Rows from block 6 of a small multi-label audio tagger, named by matrix and row number. Each number is 200 + 20 x the weight over its row's rms, rounded and kept within 0 to 999. All counts start at 0. After the name is the row's rms in percent of the matrix's.
Before each channel's rows are labels from the 100 clips, of 14848, where the channel reaches its highest value: "strongest on" is what is common among them; "lies over" is the class under the peak. Only what is clearly more common there than usual is listed. The data: synthesized solo parts of chorales (CocoChorales).
# conv: width-3 conv (model.blocks.6.conv.weight, 320x320x3, each kernel summed), inputs 160-319

strongest on: note A#3; note G#3; cello; tuba
lies over: A#3
conv.62,091,171,137,222,199,205,215,192,225,213,181,207,202,204,186,200,175,167,194,202,195,184,190,201,183,178,218,198,204,218,179,208,143,169,173,218,179,232,188,204,200,210,199,214,182,184,201,194,178,182,170,217,267,197,219,167,185,192,188,222,203,184,188,191,189,197,179,194,187,204,225,208,193,210,189,199,221,237,207,188,195,206,178,212,210,224,225,172,209,183,224,181,205,209,201,167,173,201,219,226,189,184,185,209,187,203,182,193,218,230,218,200,209,158,214,252,181,188,215,200,207,234,186,192,220,208,158,199,182,200,177,190,190,210,245,157,194,193,187,220,183,214,176,185,211,190,181,211,178,201,193,246,220,187,221,200,221,181,153,170,187

strongest on: note C4
lies over: C4
conv.97,079,202,201,228,208,203,183,183,164,188,219,179,193,207,186,222,186,187,178,196,212,178,188,200,172,240,217,180,233,204,202,228,200,199,183,189,233,213,196,160,178,194,212,197,200,210,218,199,188,178,209,204,200,178,186,194,233,158,130,216,189,203,189,172,253,197,201,204,198,184,187,198,192,227,193,209,187,214,201,191,201,222,193,186,193,203,180,192,199,221,205,214,214,182,181,202,193,182,213,193,194,222,198,195,214,213,205,179,205,234,195,224,185,203,196,224,162,198,203,179,194,187,144,199,170,209,223,181,243,213,175,213,189,180,219,199,199,168,205,205,202,204,202,212,200,183,198,206,173,206,205,223,213,217,231,154,208,232,221,208,191

strongest on: note A#3; note G#3; note B3; cello
lies over: A#3
conv.76,105,235,238,196,228,211,167,211,182,152,168,218,192,200,208,207,191,189,205,207,220,194,146,202,197,175,215,181,180,186,210,168,231,219,188,215,209,189,237,190,191,126,186,210,190,187,172,208,196,177,185,202,248,201,249,188,180,177,161,169,176,223,196,227,223,204,225,172,199,209,188,181,189,188,194,195,219,201,202,214,174,211,224,185,183,201,198,228,236,224,185,228,197,189,196,225,196,188,182,221,223,220,195,238,192,202,169,170,217,210,219,224,191,207,186,249,217,220,203,181,189,223,215,173,204,183,186,219,184,195,216,195,205,207,227,178,180,159,241,231,191,181,194,212,202,207,165,208,196,172,194,185,188,203,201,181,209,202,153,167,225

strongest on: note G3; tuba; note C4; note A3
lies over: silence
conv.12,108,221,208,174,202,166,198,232,189,201,204,207,181,233,207,193,216,219,184,205,180,178,185,219,193,202,190,177,187,194,221,177,198,174,186,182,178,217,197,188,205,181,206,216,194,227,218,169,161,175,222,214,231,202,185,183,154,186,216,223,199,220,187,233,208,208,169,199,180,204,222,191,167,213,199,203,226,242,219,204,208,185,196,209,202,185,201,208,179,226,160,200,211,186,167,255,217,204,187,194,199,193,218,193,174,228,180,173,188,180,214,206,187,226,198,219,214,177,214,232,132,222,232,196,186,196,198,203,179,192,193,213,175,181,236,130,224,210,182,241,188,237,179,208,214,143,191,188,166,194,206,232,213,164,199,193,220,167,212,199,193

strongest on: note C4; note A#3; cello; note G#3
lies over: A#3; C4
conv.27,092,218,208,221,155,201,195,201,193,186,197,169,242,221,188,215,176,201,229,194,173,202,216,218,228,206,159,174,233,218,161,177,178,207,222,195,185,241,187,188,194,226,203,192,197,174,210,198,229,187,178,203,252,214,211,164,168,164,201,189,218,225,209,209,228,180,237,204,227,189,223,218,213,213,207,204,215,206,220,217,196,202,179,226,187,216,190,187,188,203,195,193,199,225,181,214,183,180,219,214,193,181,210,237,190,223,198,198,234,173,195,199,204,121,225,228,206,190,184,203,175,182,216,173,181,206,166,198,193,171,217,222,194,207,204,185,204,200,244,208,181,205,209,185,198,202,195,202,179,164,222,206,189,194,164,215,220,180,194,192,170

strongest on: note G3; tuba; note A3; note C4
lies over: G3
conv.262,101,236,244,199,164,220,201,202,164,211,212,183,180,197,229,209,209,215,210,197,227,200,197,215,205,230,214,224,206,203,212,191,207,197,217,208,231,180,184,213,178,177,191,212,236,202,203,229,235,200,216,184,181,207,165,194,214,193,166,205,192,206,213,185,202,202,240,192,211,196,203,196,198,181,188,223,229,166,197,188,180,207,225,234,191,172,218,190,208,196,140,187,193,203,167,224,246,206,205,190,187,172,234,175,183,218,225,197,231,184,181,195,199,192,184,222,211,170,186,179,248,185,201,226,205,221,202,192,166,208,200,174,215,178,194,230,184,200,200,201,216,184,203,193,206,212,197,209,199,214,198,192,181,203,195,185,203,205,191,225,207

strongest on: note A#3; note A#2; note F3; bassoon
lies over: A#2
conv.158,093,205,199,209,205,209,192,205,220,170,188,178,215,215,197,237,173,199,233,222,208,208,209,211,163,211,187,224,204,206,198,230,166,186,182,183,204,199,218,197,193,206,200,188,206,189,201,219,204,178,186,209,207,199,205,232,192,180,192,177,215,218,206,186,203,208,211,208,211,211,141,184,211,210,190,178,180,184,172,196,195,207,206,209,206,188,199,196,235,186,197,182,221,222,243,211,197,180,208,201,224,229,176,206,209,228,202,191,197,214,206,222,173,193,181,221,112,200,177,187,249,225,131,181,182,178,173,194,199,169,198,186,195,217,201,233,221,179,198,210,205,206,208,168,187,244,176,195,225,173,207,179,175,213,163,187,192,209,182,179,233

strongest on: note C4; tuba
lies over: C4
conv.103,101,213,192,204,175,186,206,233,194,218,177,196,200,176,204,199,198,203,217,183,226,199,179,221,161,202,184,193,207,217,202,181,173,199,187,217,217,212,209,175,224,180,205,195,196,224,265,230,184,191,176,189,191,196,200,169,154,200,163,218,206,182,186,189,213,197,190,216,222,211,168,198,214,166,190,198,215,196,195,204,200,219,218,212,220,217,223,181,209,194,190,229,192,212,222,211,230,208,223,255,180,196,194,198,195,208,171,188,258,216,221,199,172,196,178,227,223,225,187,184,186,175,191,208,181,199,175,204,190,215,219,193,185,220,213,197,192,171,175,205,171,202,188,214,204,171,192,177,193,186,222,201,176,213,208,184,186,185,237,203,234

strongest on: note G3; tuba; note A3; note C4
lies over: G3
conv.148,111,238,218,229,225,221,175,227,196,204,200,174,184,227,184,174,208,212,173,223,206,206,222,199,222,222,188,205,207,174,176,213,164,213,187,214,226,174,190,189,195,210,205,183,204,177,206,188,207,204,175,214,204,176,184,199,240,192,168,192,216,202,195,188,219,208,169,189,185,169,169,189,178,183,176,208,211,218,203,204,196,156,196,220,198,217,199,217,207,186,191,200,216,200,147,208,243,194,202,222,172,194,247,188,179,187,188,194,207,198,227,189,193,204,187,198,203,195,173,228,154,189,227,212,177,190,194,195,217,220,219,191,209,206,204,200,211,190,208,241,182,187,155,169,198,205,195,145,178,207,220,203,233,198,205,213,209,199,211,177,208

strongest on: note G3; tuba; note A3; note F3
lies over: G3
conv.299,117,215,175,192,205,173,217,224,205,206,194,199,241,197,201,235,206,194,188,231,193,189,189,212,168,247,191,138,210,226,166,193,190,190,195,192,201,160,206,187,209,183,187,180,166,179,179,181,200,191,216,197,203,160,198,235,153,184,229,186,206,259,205,229,226,189,208,251,203,200,203,201,203,213,200,198,187,190,217,233,190,215,196,247,190,202,198,176,228,211,194,198,178,218,197,167,178,201,196,189,223,198,223,203,209,204,198,174,229,137,161,217,200,188,191,221,242,197,188,218,195,171,189,188,198,189,235,176,225,185,243,217,247,194,197,237,183,208,183,180,191,220,181,194,202,153,191,182,199,192,216,239,218,199,196,196,223,227,214,196,182

strongest on: note A#3; note B3; cello; note G#3
lies over: A#3
conv.240,114,238,196,197,170,202,201,207,237,202,192,198,179,170,242,174,165,213,205,220,262,214,214,200,218,220,198,163,169,183,211,231,224,178,216,189,193,188,225,207,208,206,186,233,201,214,186,175,230,207,184,258,178,203,204,224,166,214,187,209,205,185,223,197,206,171,172,209,211,204,198,196,185,223,203,215,206,220,205,207,216,194,207,196,211,203,209,218,211,182,200,180,207,190,180,202,199,222,215,204,206,239,206,198,191,179,208,205,174,212,187,199,213,210,157,165,202,189,177,215,214,188,212,230,200,216,201,213,193,192,200,197,204,188,189,210,183,192,243,211,189,201,203,234,210,174,196,220,176,202,197,198,211,196,158,214,156,174,228,194,204

strongest on: note G3; cello; note A3; note F3
lies over: G3
conv.111,089,207,194,235,207,213,192,197,205,212,190,177,189,184,208,227,217,209,207,181,205,210,206,242,201,240,176,207,189,222,200,213,166,199,173,192,176,231,214,192,215,190,230,206,153,211,190,180,190,208,181,158,190,170,182,207,179,188,198,196,170,188,198,224,208,204,216,221,196,208,178,199,153,190,198,221,146,213,183,206,211,173,198,210,211,203,220,203,205,158,193,185,229,223,221,218,190,193,238,197,196,177,226,178,203,177,219,219,200,182,183,179,208,198,212,209,221,201,200,209,207,226,231,173,202,196,242,148,214,225,202,240,230,174,220,198,201,177,201,192,202,183,227,203,156,198,222,183,202,198,216,215,208,219,221,160,203,207,202,173,222

strongest on: note C3; note G3; note C#5; tuba
lies over: C3; C#5
conv.233,118,216,231,181,181,195,171,210,191,175,193,211,163,224,210,229,179,214,197,213,174,183,212,213,177,217,190,187,177,209,228,196,168,207,157,211,217,198,174,188,192,202,185,183,197,196,191,208,212,188,221,204,213,224,219,211,200,196,191,175,201,227,201,221,224,192,234,217,194,183,217,206,180,209,190,205,199,214,207,187,183,197,193,216,176,214,206,173,242,188,153,183,178,205,187,236,229,195,210,204,211,226,214,208,154,221,180,178,207,217,184,238,191,194,192,227,221,188,190,194,193,206,208,210,187,187,243,192,197,192,174,192,173,191,237,201,230,193,171,182,199,180,188,195,195,216,189,168,202,161,218,251,162,208,197,190,223,197,193,191,173

strongest on: note C4; note B3
lies over: C4
conv.173,105,199,204,206,215,229,214,224,195,181,186,215,202,173,176,189,186,203,218,198,242,203,224,201,187,189,193,203,191,230,207,192,209,218,166,193,241,185,187,181,186,213,202,216,190,182,250,212,234,209,198,195,189,182,185,162,219,191,204,213,233,193,163,184,207,188,215,223,219,196,199,206,214,203,195,166,194,225,222,218,185,254,232,162,188,189,203,214,219,212,197,236,206,214,183,190,168,233,185,186,192,221,201,193,201,178,162,213,203,186,186,208,211,160,157,259,212,225,200,193,181,234,235,191,180,176,178,185,187,204,214,192,186,201,247,164,190,202,215,225,156,182,202,218,181,220,211,191,185,206,172,225,189,221,187,140,178,204,187,190,174

strongest on: note C3; note G3; note C4; tuba
lies over: C3
conv.51,114,144,183,191,203,166,176,184,182,214,204,199,205,191,216,196,189,138,145,186,207,179,207,198,173,220,201,173,177,180,209,153,192,213,209,165,225,196,175,226,213,188,221,183,198,191,197,166,170,206,213,214,194,189,204,217,177,201,191,205,184,200,194,209,211,196,210,202,180,202,191,218,191,213,198,224,200,209,211,200,197,206,217,240,185,194,197,204,230,192,180,193,167,198,168,184,206,201,245,185,205,174,198,206,186,194,199,184,251,164,171,184,200,201,211,202,201,207,216,225,210,200,215,173,219,188,251,188,194,197,178,208,171,206,243,215,199,210,201,193,195,199,190,209,172,197,184,187,177,186,203,262,216,206,199,224,209,213,203,226,167

strongest on: note C4; tuba; note D4
lies over: C4
conv.310,110,165,197,203,179,194,217,198,232,186,191,201,172,245,181,192,185,224,208,198,196,219,188,181,157,171,157,214,194,206,210,229,158,217,223,203,212,173,173,194,190,196,191,213,201,197,249,188,216,191,199,193,197,212,200,187,225,187,158,174,190,202,188,182,194,193,206,202,281,192,210,201,197,196,182,224,210,239,176,185,201,186,207,187,212,217,214,209,213,187,180,197,226,201,231,203,193,203,212,197,175,202,214,212,171,214,184,211,208,215,192,221,199,161,198,198,190,178,184,222,204,238,207,209,194,220,173,178,158,174,182,208,179,202,209,181,212,183,221,230,160,200,180,143,176,216,191,181,183,197,198,193,193,186,177,188,169,198,244,199,200

strongest on: note G3; tuba; note C4; note A3
lies over: G3; D#4
conv.291,110,168,197,203,196,199,193,196,177,188,239,221,188,239,178,224,190,186,220,216,215,189,194,211,212,214,175,255,208,189,165,203,182,203,185,206,203,199,206,188,195,194,214,219,241,176,214,199,195,185,199,216,193,209,207,233,200,201,187,212,200,209,192,213,232,185,206,175,202,166,183,215,186,198,217,184,172,199,217,196,197,189,229,210,234,209,190,196,181,190,216,174,224,198,181,210,240,199,202,235,199,203,214,174,170,236,187,190,160,238,219,207,203,173,174,227,230,185,191,223,221,177,215,218,179,213,188,211,194,195,225,191,209,216,204,167,209,202,174,225,211,163,187,195,203,232,189,184,206,209,170,201,167,210,185,172,195,184,205,198,197