A small multi-label audio tagger, trained from scratch: trained on synthesized solo parts of chorales (CocoChorales).
Rows from block 3 of a small multi-label audio tagger, named by matrix and row number. Each number is 128 + 24 x the weight over its row's rms, rounded and kept within 0 to 255. All counts start at 0. Numbers have three digits each.
After each channel's rows are labels from the 100 clips, of 14848, where the channel reaches its highest value: "responds to" is what is common among them. Only what is clearly more common there than usual is listed. The data: synthesized solo parts of chorales (CocoChorales). In brackets: how many of the 100.
# conv: pointwise conv (model.blocks.3.conv.weight, 320x320x1), inputs 240-319

conv.229:122132136138177163138135154108114107093107151128104121143113091087116184156103132147132142109126120092104094173141113108100120155124077112119165117124156167119068122159108114127082098151102097168093120123155140098152094121133150144136122103
responds to: note F3 (92); cello (71); note G3 (54); note A#3 (39)

conv.111:090161125102118131192110134123113084099107139106078161109152148187135089122134111117145183125139143115106111127145117140142096171121110169147097138128139107167121129117110098124137127106117154083145108141131100141102128141096101124145114100
responds to: note B3 (74); bassoon (57); note G#3 (46); tuba (42)

conv.26:097068169143148108123129133136125101129141105136119158126123126117089111128135152134139085129149099119135142173125144148124120139104130103144091159135103125106091181181159128115118123149132102125131140147106153128093164091161131125088097117
responds to: note F3 (100); tuba (77); note G3 (43); note A#3 (39)

conv.8:102171100132131114162130108118126104116136128131092134127133117120167171124118166112140143155142004124153131111100132126100127134107134188146136131105133110095104134057166105131106114175162120149140115166148181116145087126117117136159142087
responds to: note B4 (95); horn (93); note C#5 (32)

conv.58:100155146104105119143155138128106121139123131126117128133146108157184127135099149116110114116133133152124134138134108101117102108137140075079132143167129143057149148122109131095131139107189113138138136120126105140161092116098129109128128147
responds to: note C4 (89); tuba (76); note D4 (73); note A#3 (34)

conv.312:095147069139083118077122091152165110142112138115134126122138062090133119075113161142129112117128131127165085124126145112150135132134080114154129126125175139108092104138076145128100133117113142095120143170148134118102092081137138104152107139
responds to: note D5 (52); note E5 (51); note G3 (25)

conv.126:124133139133139132136104145163149142112094128125113167118132108123151189142132142115128181144103095112117167139130126121156114086063164068092130170171151152120138156089138129131108117065108112140147164097094103119119121107106106118182104145
responds to: note D#4 (67); note D4 (57); tuba (41); instrument: viola (28)

conv.289:135128100078128124098113129143124130149111130125136119095149094163151138132126159140087116155199105150081146101175097129111117169105119105127128101075123109161117135091153103129115121122138123117141113120134123099140147137121120115106151169
responds to: note D3 (76); note A3 (55); bassoon (49); tuba (48)

conv.28:124134140104123167089107165125132100142110189142112107124107077121111121153097099130110086098122130104100173150121130147119137148111138146183094118088132144127132151127114151152150170157098132095127110120133087154149090133077136115134144116
responds to: note F#4 (97); viola (78); note G#4 (52); note E4 (40)

conv.303:084084101128166097164111124112173136120157097085150157176126098119091084169157162134157131108092116143108143128129104109111142094084169119100110109155114125140112142143123102168124133120148092126115168151136108155141152128134106114088127125
responds to: note F3 (97); tuba (83); note G3 (41); note A#3 (34)

conv.293:088124072099093151133110128137121159105136149141127109133106136082132119116107128157113114127119150145142157153121103090054174106157149140129117136123128124078100101099152111137108132127132119130133099119109095165118161118089156132126166147
responds to: violin (49); note D#5 (47); note F5 (36); trumpet (35)

conv.252:168122126120110126128144138114135116149144164150174102115109124117088131073145112138156128143139106144129138113145150102121113170136132164098135130115135101161097149084170142115105121165114141085121129120121081127125138107100166135112129087
responds to: note F#4 (68); clarinet (66); note E4 (26)

conv.29:090113158136103118121159088106159103173131146099132126119167126119152111136109135120137149148142141165123101106103128141117138111142154157114106125191133116140144148077104160137163152170153095107118113120112140131137093105077125139095145139
responds to: note D5 (59); note A#3 (31); bassoon (25)

conv.87:138096131138128109118123089137114148090138120087135111101167116116176135120129145118105107151092126138121151139120136124158118166131135177112174129132120144117130113091132133113125130152143157125114127131141118134130139123134122060083120160
responds to: note B3 (97); tuba (66); note A#3 (26); note A3 (25)

conv.273:162093157105163162141138118111174128125114112099158109130104101106155139122140145103146116157107125130128136106139081152113163091076133127122107130139139128142114127136144138192198093147117179116111106089155106116111156152091125154092141150
responds to: violin (64); note A#5 (40); note G5 (34); viola (29)

conv.291:145141163134154127142178106121131129119120097115137174066117147104072168102131089133121116083152137142130135133110162117131132137115112146138141141102117124087155083142117090151127123123162174116095137152150128165101069109144162122150119080
responds to: note B3 (46); note C#4 (41); bassoon (35); note A#4 (32)

conv.83:096121109177124140125096093136139108124151155168124108146149108136147087119126104110113166111122117148172100096170127128107124116114121145145191120112120134099108137166139120138138091127159177143151127153139111127126149096135077126113135114
responds to: instrument: violin (51); note F#5 (47); note A#3 (45); tuba (43)

conv.259:089139098165159150121117088109153108201113114100117146116151080130158073111130104123068104117136119138146145094120153127133102155139164169136142128112123115133138137142139157095103119096129147112086155130112125141149137136093080117131127135
responds to: note D4 (75); bassoon (40); note C4 (39); note A#3 (28)

conv.179:122115078114127168131143123109135118096133127118143121156143131122146106106136093135128168143115139153119155134110130121145131065105169144136130203115133129147137115095211120138136102107177101081120107133126121126109090154142123176102122104
responds to: note A#5 (66); note G#5 (44); violin (41); instrument: horn (27)

conv.24:142107105127132083102126126111118121166148168144092137137125122112119122107089137115139174131137138108142093124122146127134136072148164179116095161137163106151120157135142133104102126163178074160130093142142130151162150137107147119086121118
responds to: note D5 (94); horn (63); note C5 (54)

conv.50:112137100123114099066129119102080121216166135132095098084110111086134130118151107114092130094127172139118106091140130129121160131151164127164137128082121137138154108156119119085127063090106158114144173103134112102114147174143149153175085093
responds to: note G#3 (100); tuba (100); note A#3 (34); note F#3 (33)

conv.211:122173106139135077167109137131145118151128172104154093133119072177120118171145125085114108134132107137110122100124161132150139103125158122156106177064147132122138128125180157108136167131125200103085120162128128145117101117115121107115103135
responds to: note F#4 (64); note B4 (43); horn (32); note E4 (27)

conv.95:119104153141114107125111180118174099153124112145144130147124089124130095136135100123120150139139157132106125101064113136133108092155117116122188122090095092137130143123125105136120124159128133150125167131123130150088160123145126130083119124
responds to: note F#4 (98); viola (45); note E4 (37); instrument: clarinet (36)

conv.232:125143154091126119093107117104166111128134093123168114111085093134102103110133110114118145154137141138132130109105136128133180090157162178139135209117126132108126109144143111143149150152129171093128079143132109156157136134152178142120113098
responds to: note B4 (97); note C#5 (56); horn (54); note A4 (36)

conv.185:132117154135118082130148144148133099112147118145137121132108110141109079176092120135160122135118095081110175139057123114171122096111119128102144119153159079178109119175160107112132159105126167119149158164119116140113097094117126126147146139
responds to: note F#4 (71); clarinet (46); note C4 (29)

conv.47:141148171114121130097125134131160067100142117138096141102089112164112165112156102144092119136118100125097137144084123117129108170076108112133156159119127135152126155159136114103159150116140112148138154117118110129132145143143089150131130129
responds to: note D5 (98); note C5 (45); horn (35); oboe (26)

conv.263:130113120162181127131085126157122154168158202123088126100105132108099075101128113143137142127136115117166077119122127110146128139129151162135156104136165112136176137082136161141136145161133137125130112087116123113130150121130124149143128089
responds to: note G#3 (79); cello (79); note A#3 (37); note B3 (26)

conv.114:105120085095156108102185117125099123151130106177110147171105071152127110078125151134118145141150149126192142148154153137157127145172159138127141139100130113131126140119132141128132159133139131127152156085123144132116141118186101098106107115
responds to: note F3 (61); tuba (51); note E3 (43); note A#3 (30)

conv.311:154102116120101149131115129132127108109131095161132132164130132143087144162130100135178141145125178093170187091135096129086113094121131123101127121130200132099144105103116130150105118103137138098123128126084104100172145125137133150145094137
responds to: note D4 (99); cello (41); note B3 (28); viola (27)

conv.172:157109136130119136115128134106131112121099141127106133154141082149151200109133109109120138124114093115124072100147192124126139115127147216120134100138148124093158090069102152115160151124126163138131097089124128117116123089106106111139107139
responds to: note G#3 (71); note A#3 (68); tuba (64); note C4 (32)

conv.305:117093107155125117134146141128088112145129160130118139098123093145128048080128154105122132122113130114039141151118126090138160159107156137118136082133154122136112131134134100124082143147136120138131165096153087102155136140120129141119095134
responds to: note G#3 (100); cello (49); tuba (39)

conv.319:094048131138085165137154144107158148129099120117114133138124115105127134133110114130173113114103122144165109089132078107139141152158115193112116099135112116123135101132114187127111164104134087131131074164108122134125123118143141126121111113
responds to: note D5 (75); note C5 (41); note B4 (32); horn (25)

conv.130:083166140113122135162132123144150140102115146099131124097139138109132160094136133130139110125071133149185127152098193170132107142105152136139075147150127130097097132108129080177118117136136112118114138155137099150117125117126135182131125155
responds to: note A#5 (87); violin (65); note G#5 (48); note G5 (42)

conv.55:129162144108103137184131112144111161127105156063112145139091135131177166092153126097159110147128119123158123130150113144154119121120100075056155112132107137161165064133125108118112153136132118132123117152106157114134084131167169083136140129
responds to: note D4 (96); note E4 (36); tuba (29)

conv.6:093149091145124133176123114150134128125106088125119135108147098121104194135125135132145160108104128122097149098122125120128169140148104157144111113142108136142122140119104111112080146180110155145131134132069113128094114147137125175112118154
responds to: note A#5 (96); note G#5 (51); violin (51); note G5 (43)

conv.62:189132102101114127111162151136105124092103113135109138108124111149150125119145117123133119084157119116088139102158153137094135155090131166078108092160140152067143122155154162152090127180125170138128142154106111113146135139089135157103143111
responds to: note D5 (63); note F#5 (56); note G5 (39); note E5 (38)

conv.63:061105136132161123098106097126139167126105134122125111132100129114143088137100132148159152147140113093096117155119113094146105173114144168176124123110067178101107118135150131105115128126129106110118132138087108195103139116127107089119155119
responds to: note F3 (100); cello (96); note G3 (37); note A#3 (36)

conv.276:096111148115119133134142130142104130111137118141148146164082137112141111126104162145124104125141134101166100088114136095133145111097141132135111125098106102179149124110095093114110125098142153109123130101113087161143106127154145073117171137
responds to: note D3 (64); note A3 (47); cello (43); note B3 (36)

conv.223:131125111128130152144102119151095104089077127119148162114120167088113129131168121135110135162107100080125138158094150133145128167160125127120133149093083118142063136082104112124110143129114113115128125112125136112123148148130138125096124110
responds to: note G#3 (82); tuba (60); note A#3 (32)

conv.110:150076148140159145091114148112143105116135129191127109143168127193154122142116140108163147141137197115142128117104107169165105190136131115117119097144148130128161088092128111083120161111117124132157087128134101121134099104121129112144113120
responds to: note D4 (94); tuba (77); note A3 (29)

conv.131:152070110112129117106127138120140130105126138144148074127126111122096138169144126157147113139140205112147134097160122108139097122109136140123099134145144120087115132164093165160149130167127157151130070114144096127126104124141162150087178107
responds to: note D4 (100); bassoon (43); note A3 (38); note B3 (30)

conv.141:094112163117124116123126138141110135129126165090154099150117095125124146158088113125122132158099130176137133127155146126167113107140134190141115155157135164111156165122185171108137132132160148118132126103112142109144115116134154133161122093
responds to: note F#4 (97); note E4 (76); viola (61); note G#4 (35)

conv.74:117130095166108128123135111115150117117092147105152135115157127136125074128101113149137119126155085103088176118140131102138124105105131136114100174146187166127110139119137118204130105130101112095149129114075139122147119139078091128112144118
responds to: note G#3 (94); cello (76); note A#3 (45); note A3 (30)

conv.270:121164122141142116117127157132180160077138168135132151137166130115088107211123115154103123131115128127125148118162163131097136160093088095102103129143108135128129163150107119112150119111118125098126077130143138132117131142111131133156162143
responds to: note F#4 (96); note G#4 (48); instrument: trombone (34); horn (33)

conv.196:136141130153138140163091132107123113114151141093118143124159156166131101116139134126115155143132147122121123133111108126139131128125129167125145107127105111105148110164102139138099136176136145114159103154128128073118075147088111086141118087
responds to: note E4 (51); note A4 (31); note A#4 (29); cello (25)

conv.73:094096139162125114149099063136150100099147125115169106122161134118108153107159149144114154124129165144133154151100112139151148105074103120149147120093134126106150143180151123160135132105148133155125107119121103168105148152128140117114157113
responds to: violin (74); note A#4 (40); note B4 (35); note G#4 (33)

conv.243:130098117146102114126122142125129119129103157182135108121125132165088159171130116152154097153120120162147160156150151100130142138144110145169150085146094140130128159141111095107136142106114077165140108157126152122154163135102122135149124124
responds to: note E4 (86); note D4 (63); tuba (27)

conv.278:105162106164131123089136156140123091089096111099128137142124135137114116098178104154119133068097121101136097123158157131143148128121132135113091132114156127117132092132134119162073144148151152130142136143162144115195082113167161176162148076
responds to: note D5 (95); horn (61); note C5 (39)

conv.25:071140131083110133101096124149087123123148154130109127131085130126136116161105134117131095157143138109075156124141131110102074112104145128158097086101119129125126103169141129123121112172186181142113080148124134129101140098128094108153127106
responds to: note F3 (98); cello (42); note G3 (41); tuba (36)

conv.173:100177155105137141093095100107135119160135177106121119140155173175103146121094129103148149116107189100176137124097152147143122165117109139116138092162147136119144098114085155112170152129104110176181149110121108112141138078108144090118152106
responds to: note C4 (100); tuba (83); note G3 (31); note A#3 (26)

conv.288:116104134123146130109165130146079079119157107107119127149116089118135134123148114100126078153144141090099109121154140117100160105116143100146138096144113095119153134182139100131141136126173110112122126129171111144115165130136155159144129102
responds to: note F3 (73); tuba (73); note G3 (33); note D5 (26)

conv.264:136120137103156141176149125139132083116141177093135123098131125138111097134180095109158110152088163102102126145103138114135121134126126108129123109128141137150115110172118111113096109119128116116168134112104101152140104134127141129098167130
responds to: note D#4 (99); note F4 (75); viola (37); instrument: tuba (26)

conv.103:102124134120137147099113119119121117166155149132107159134180159169095177203154115121119135144117172146133119183115122131167151142114067122104129138145134151092136114094121093141122167077134096125124126139100116129121133108115144152189122157
responds to: note C4 (98); bassoon (58); note D#4 (29)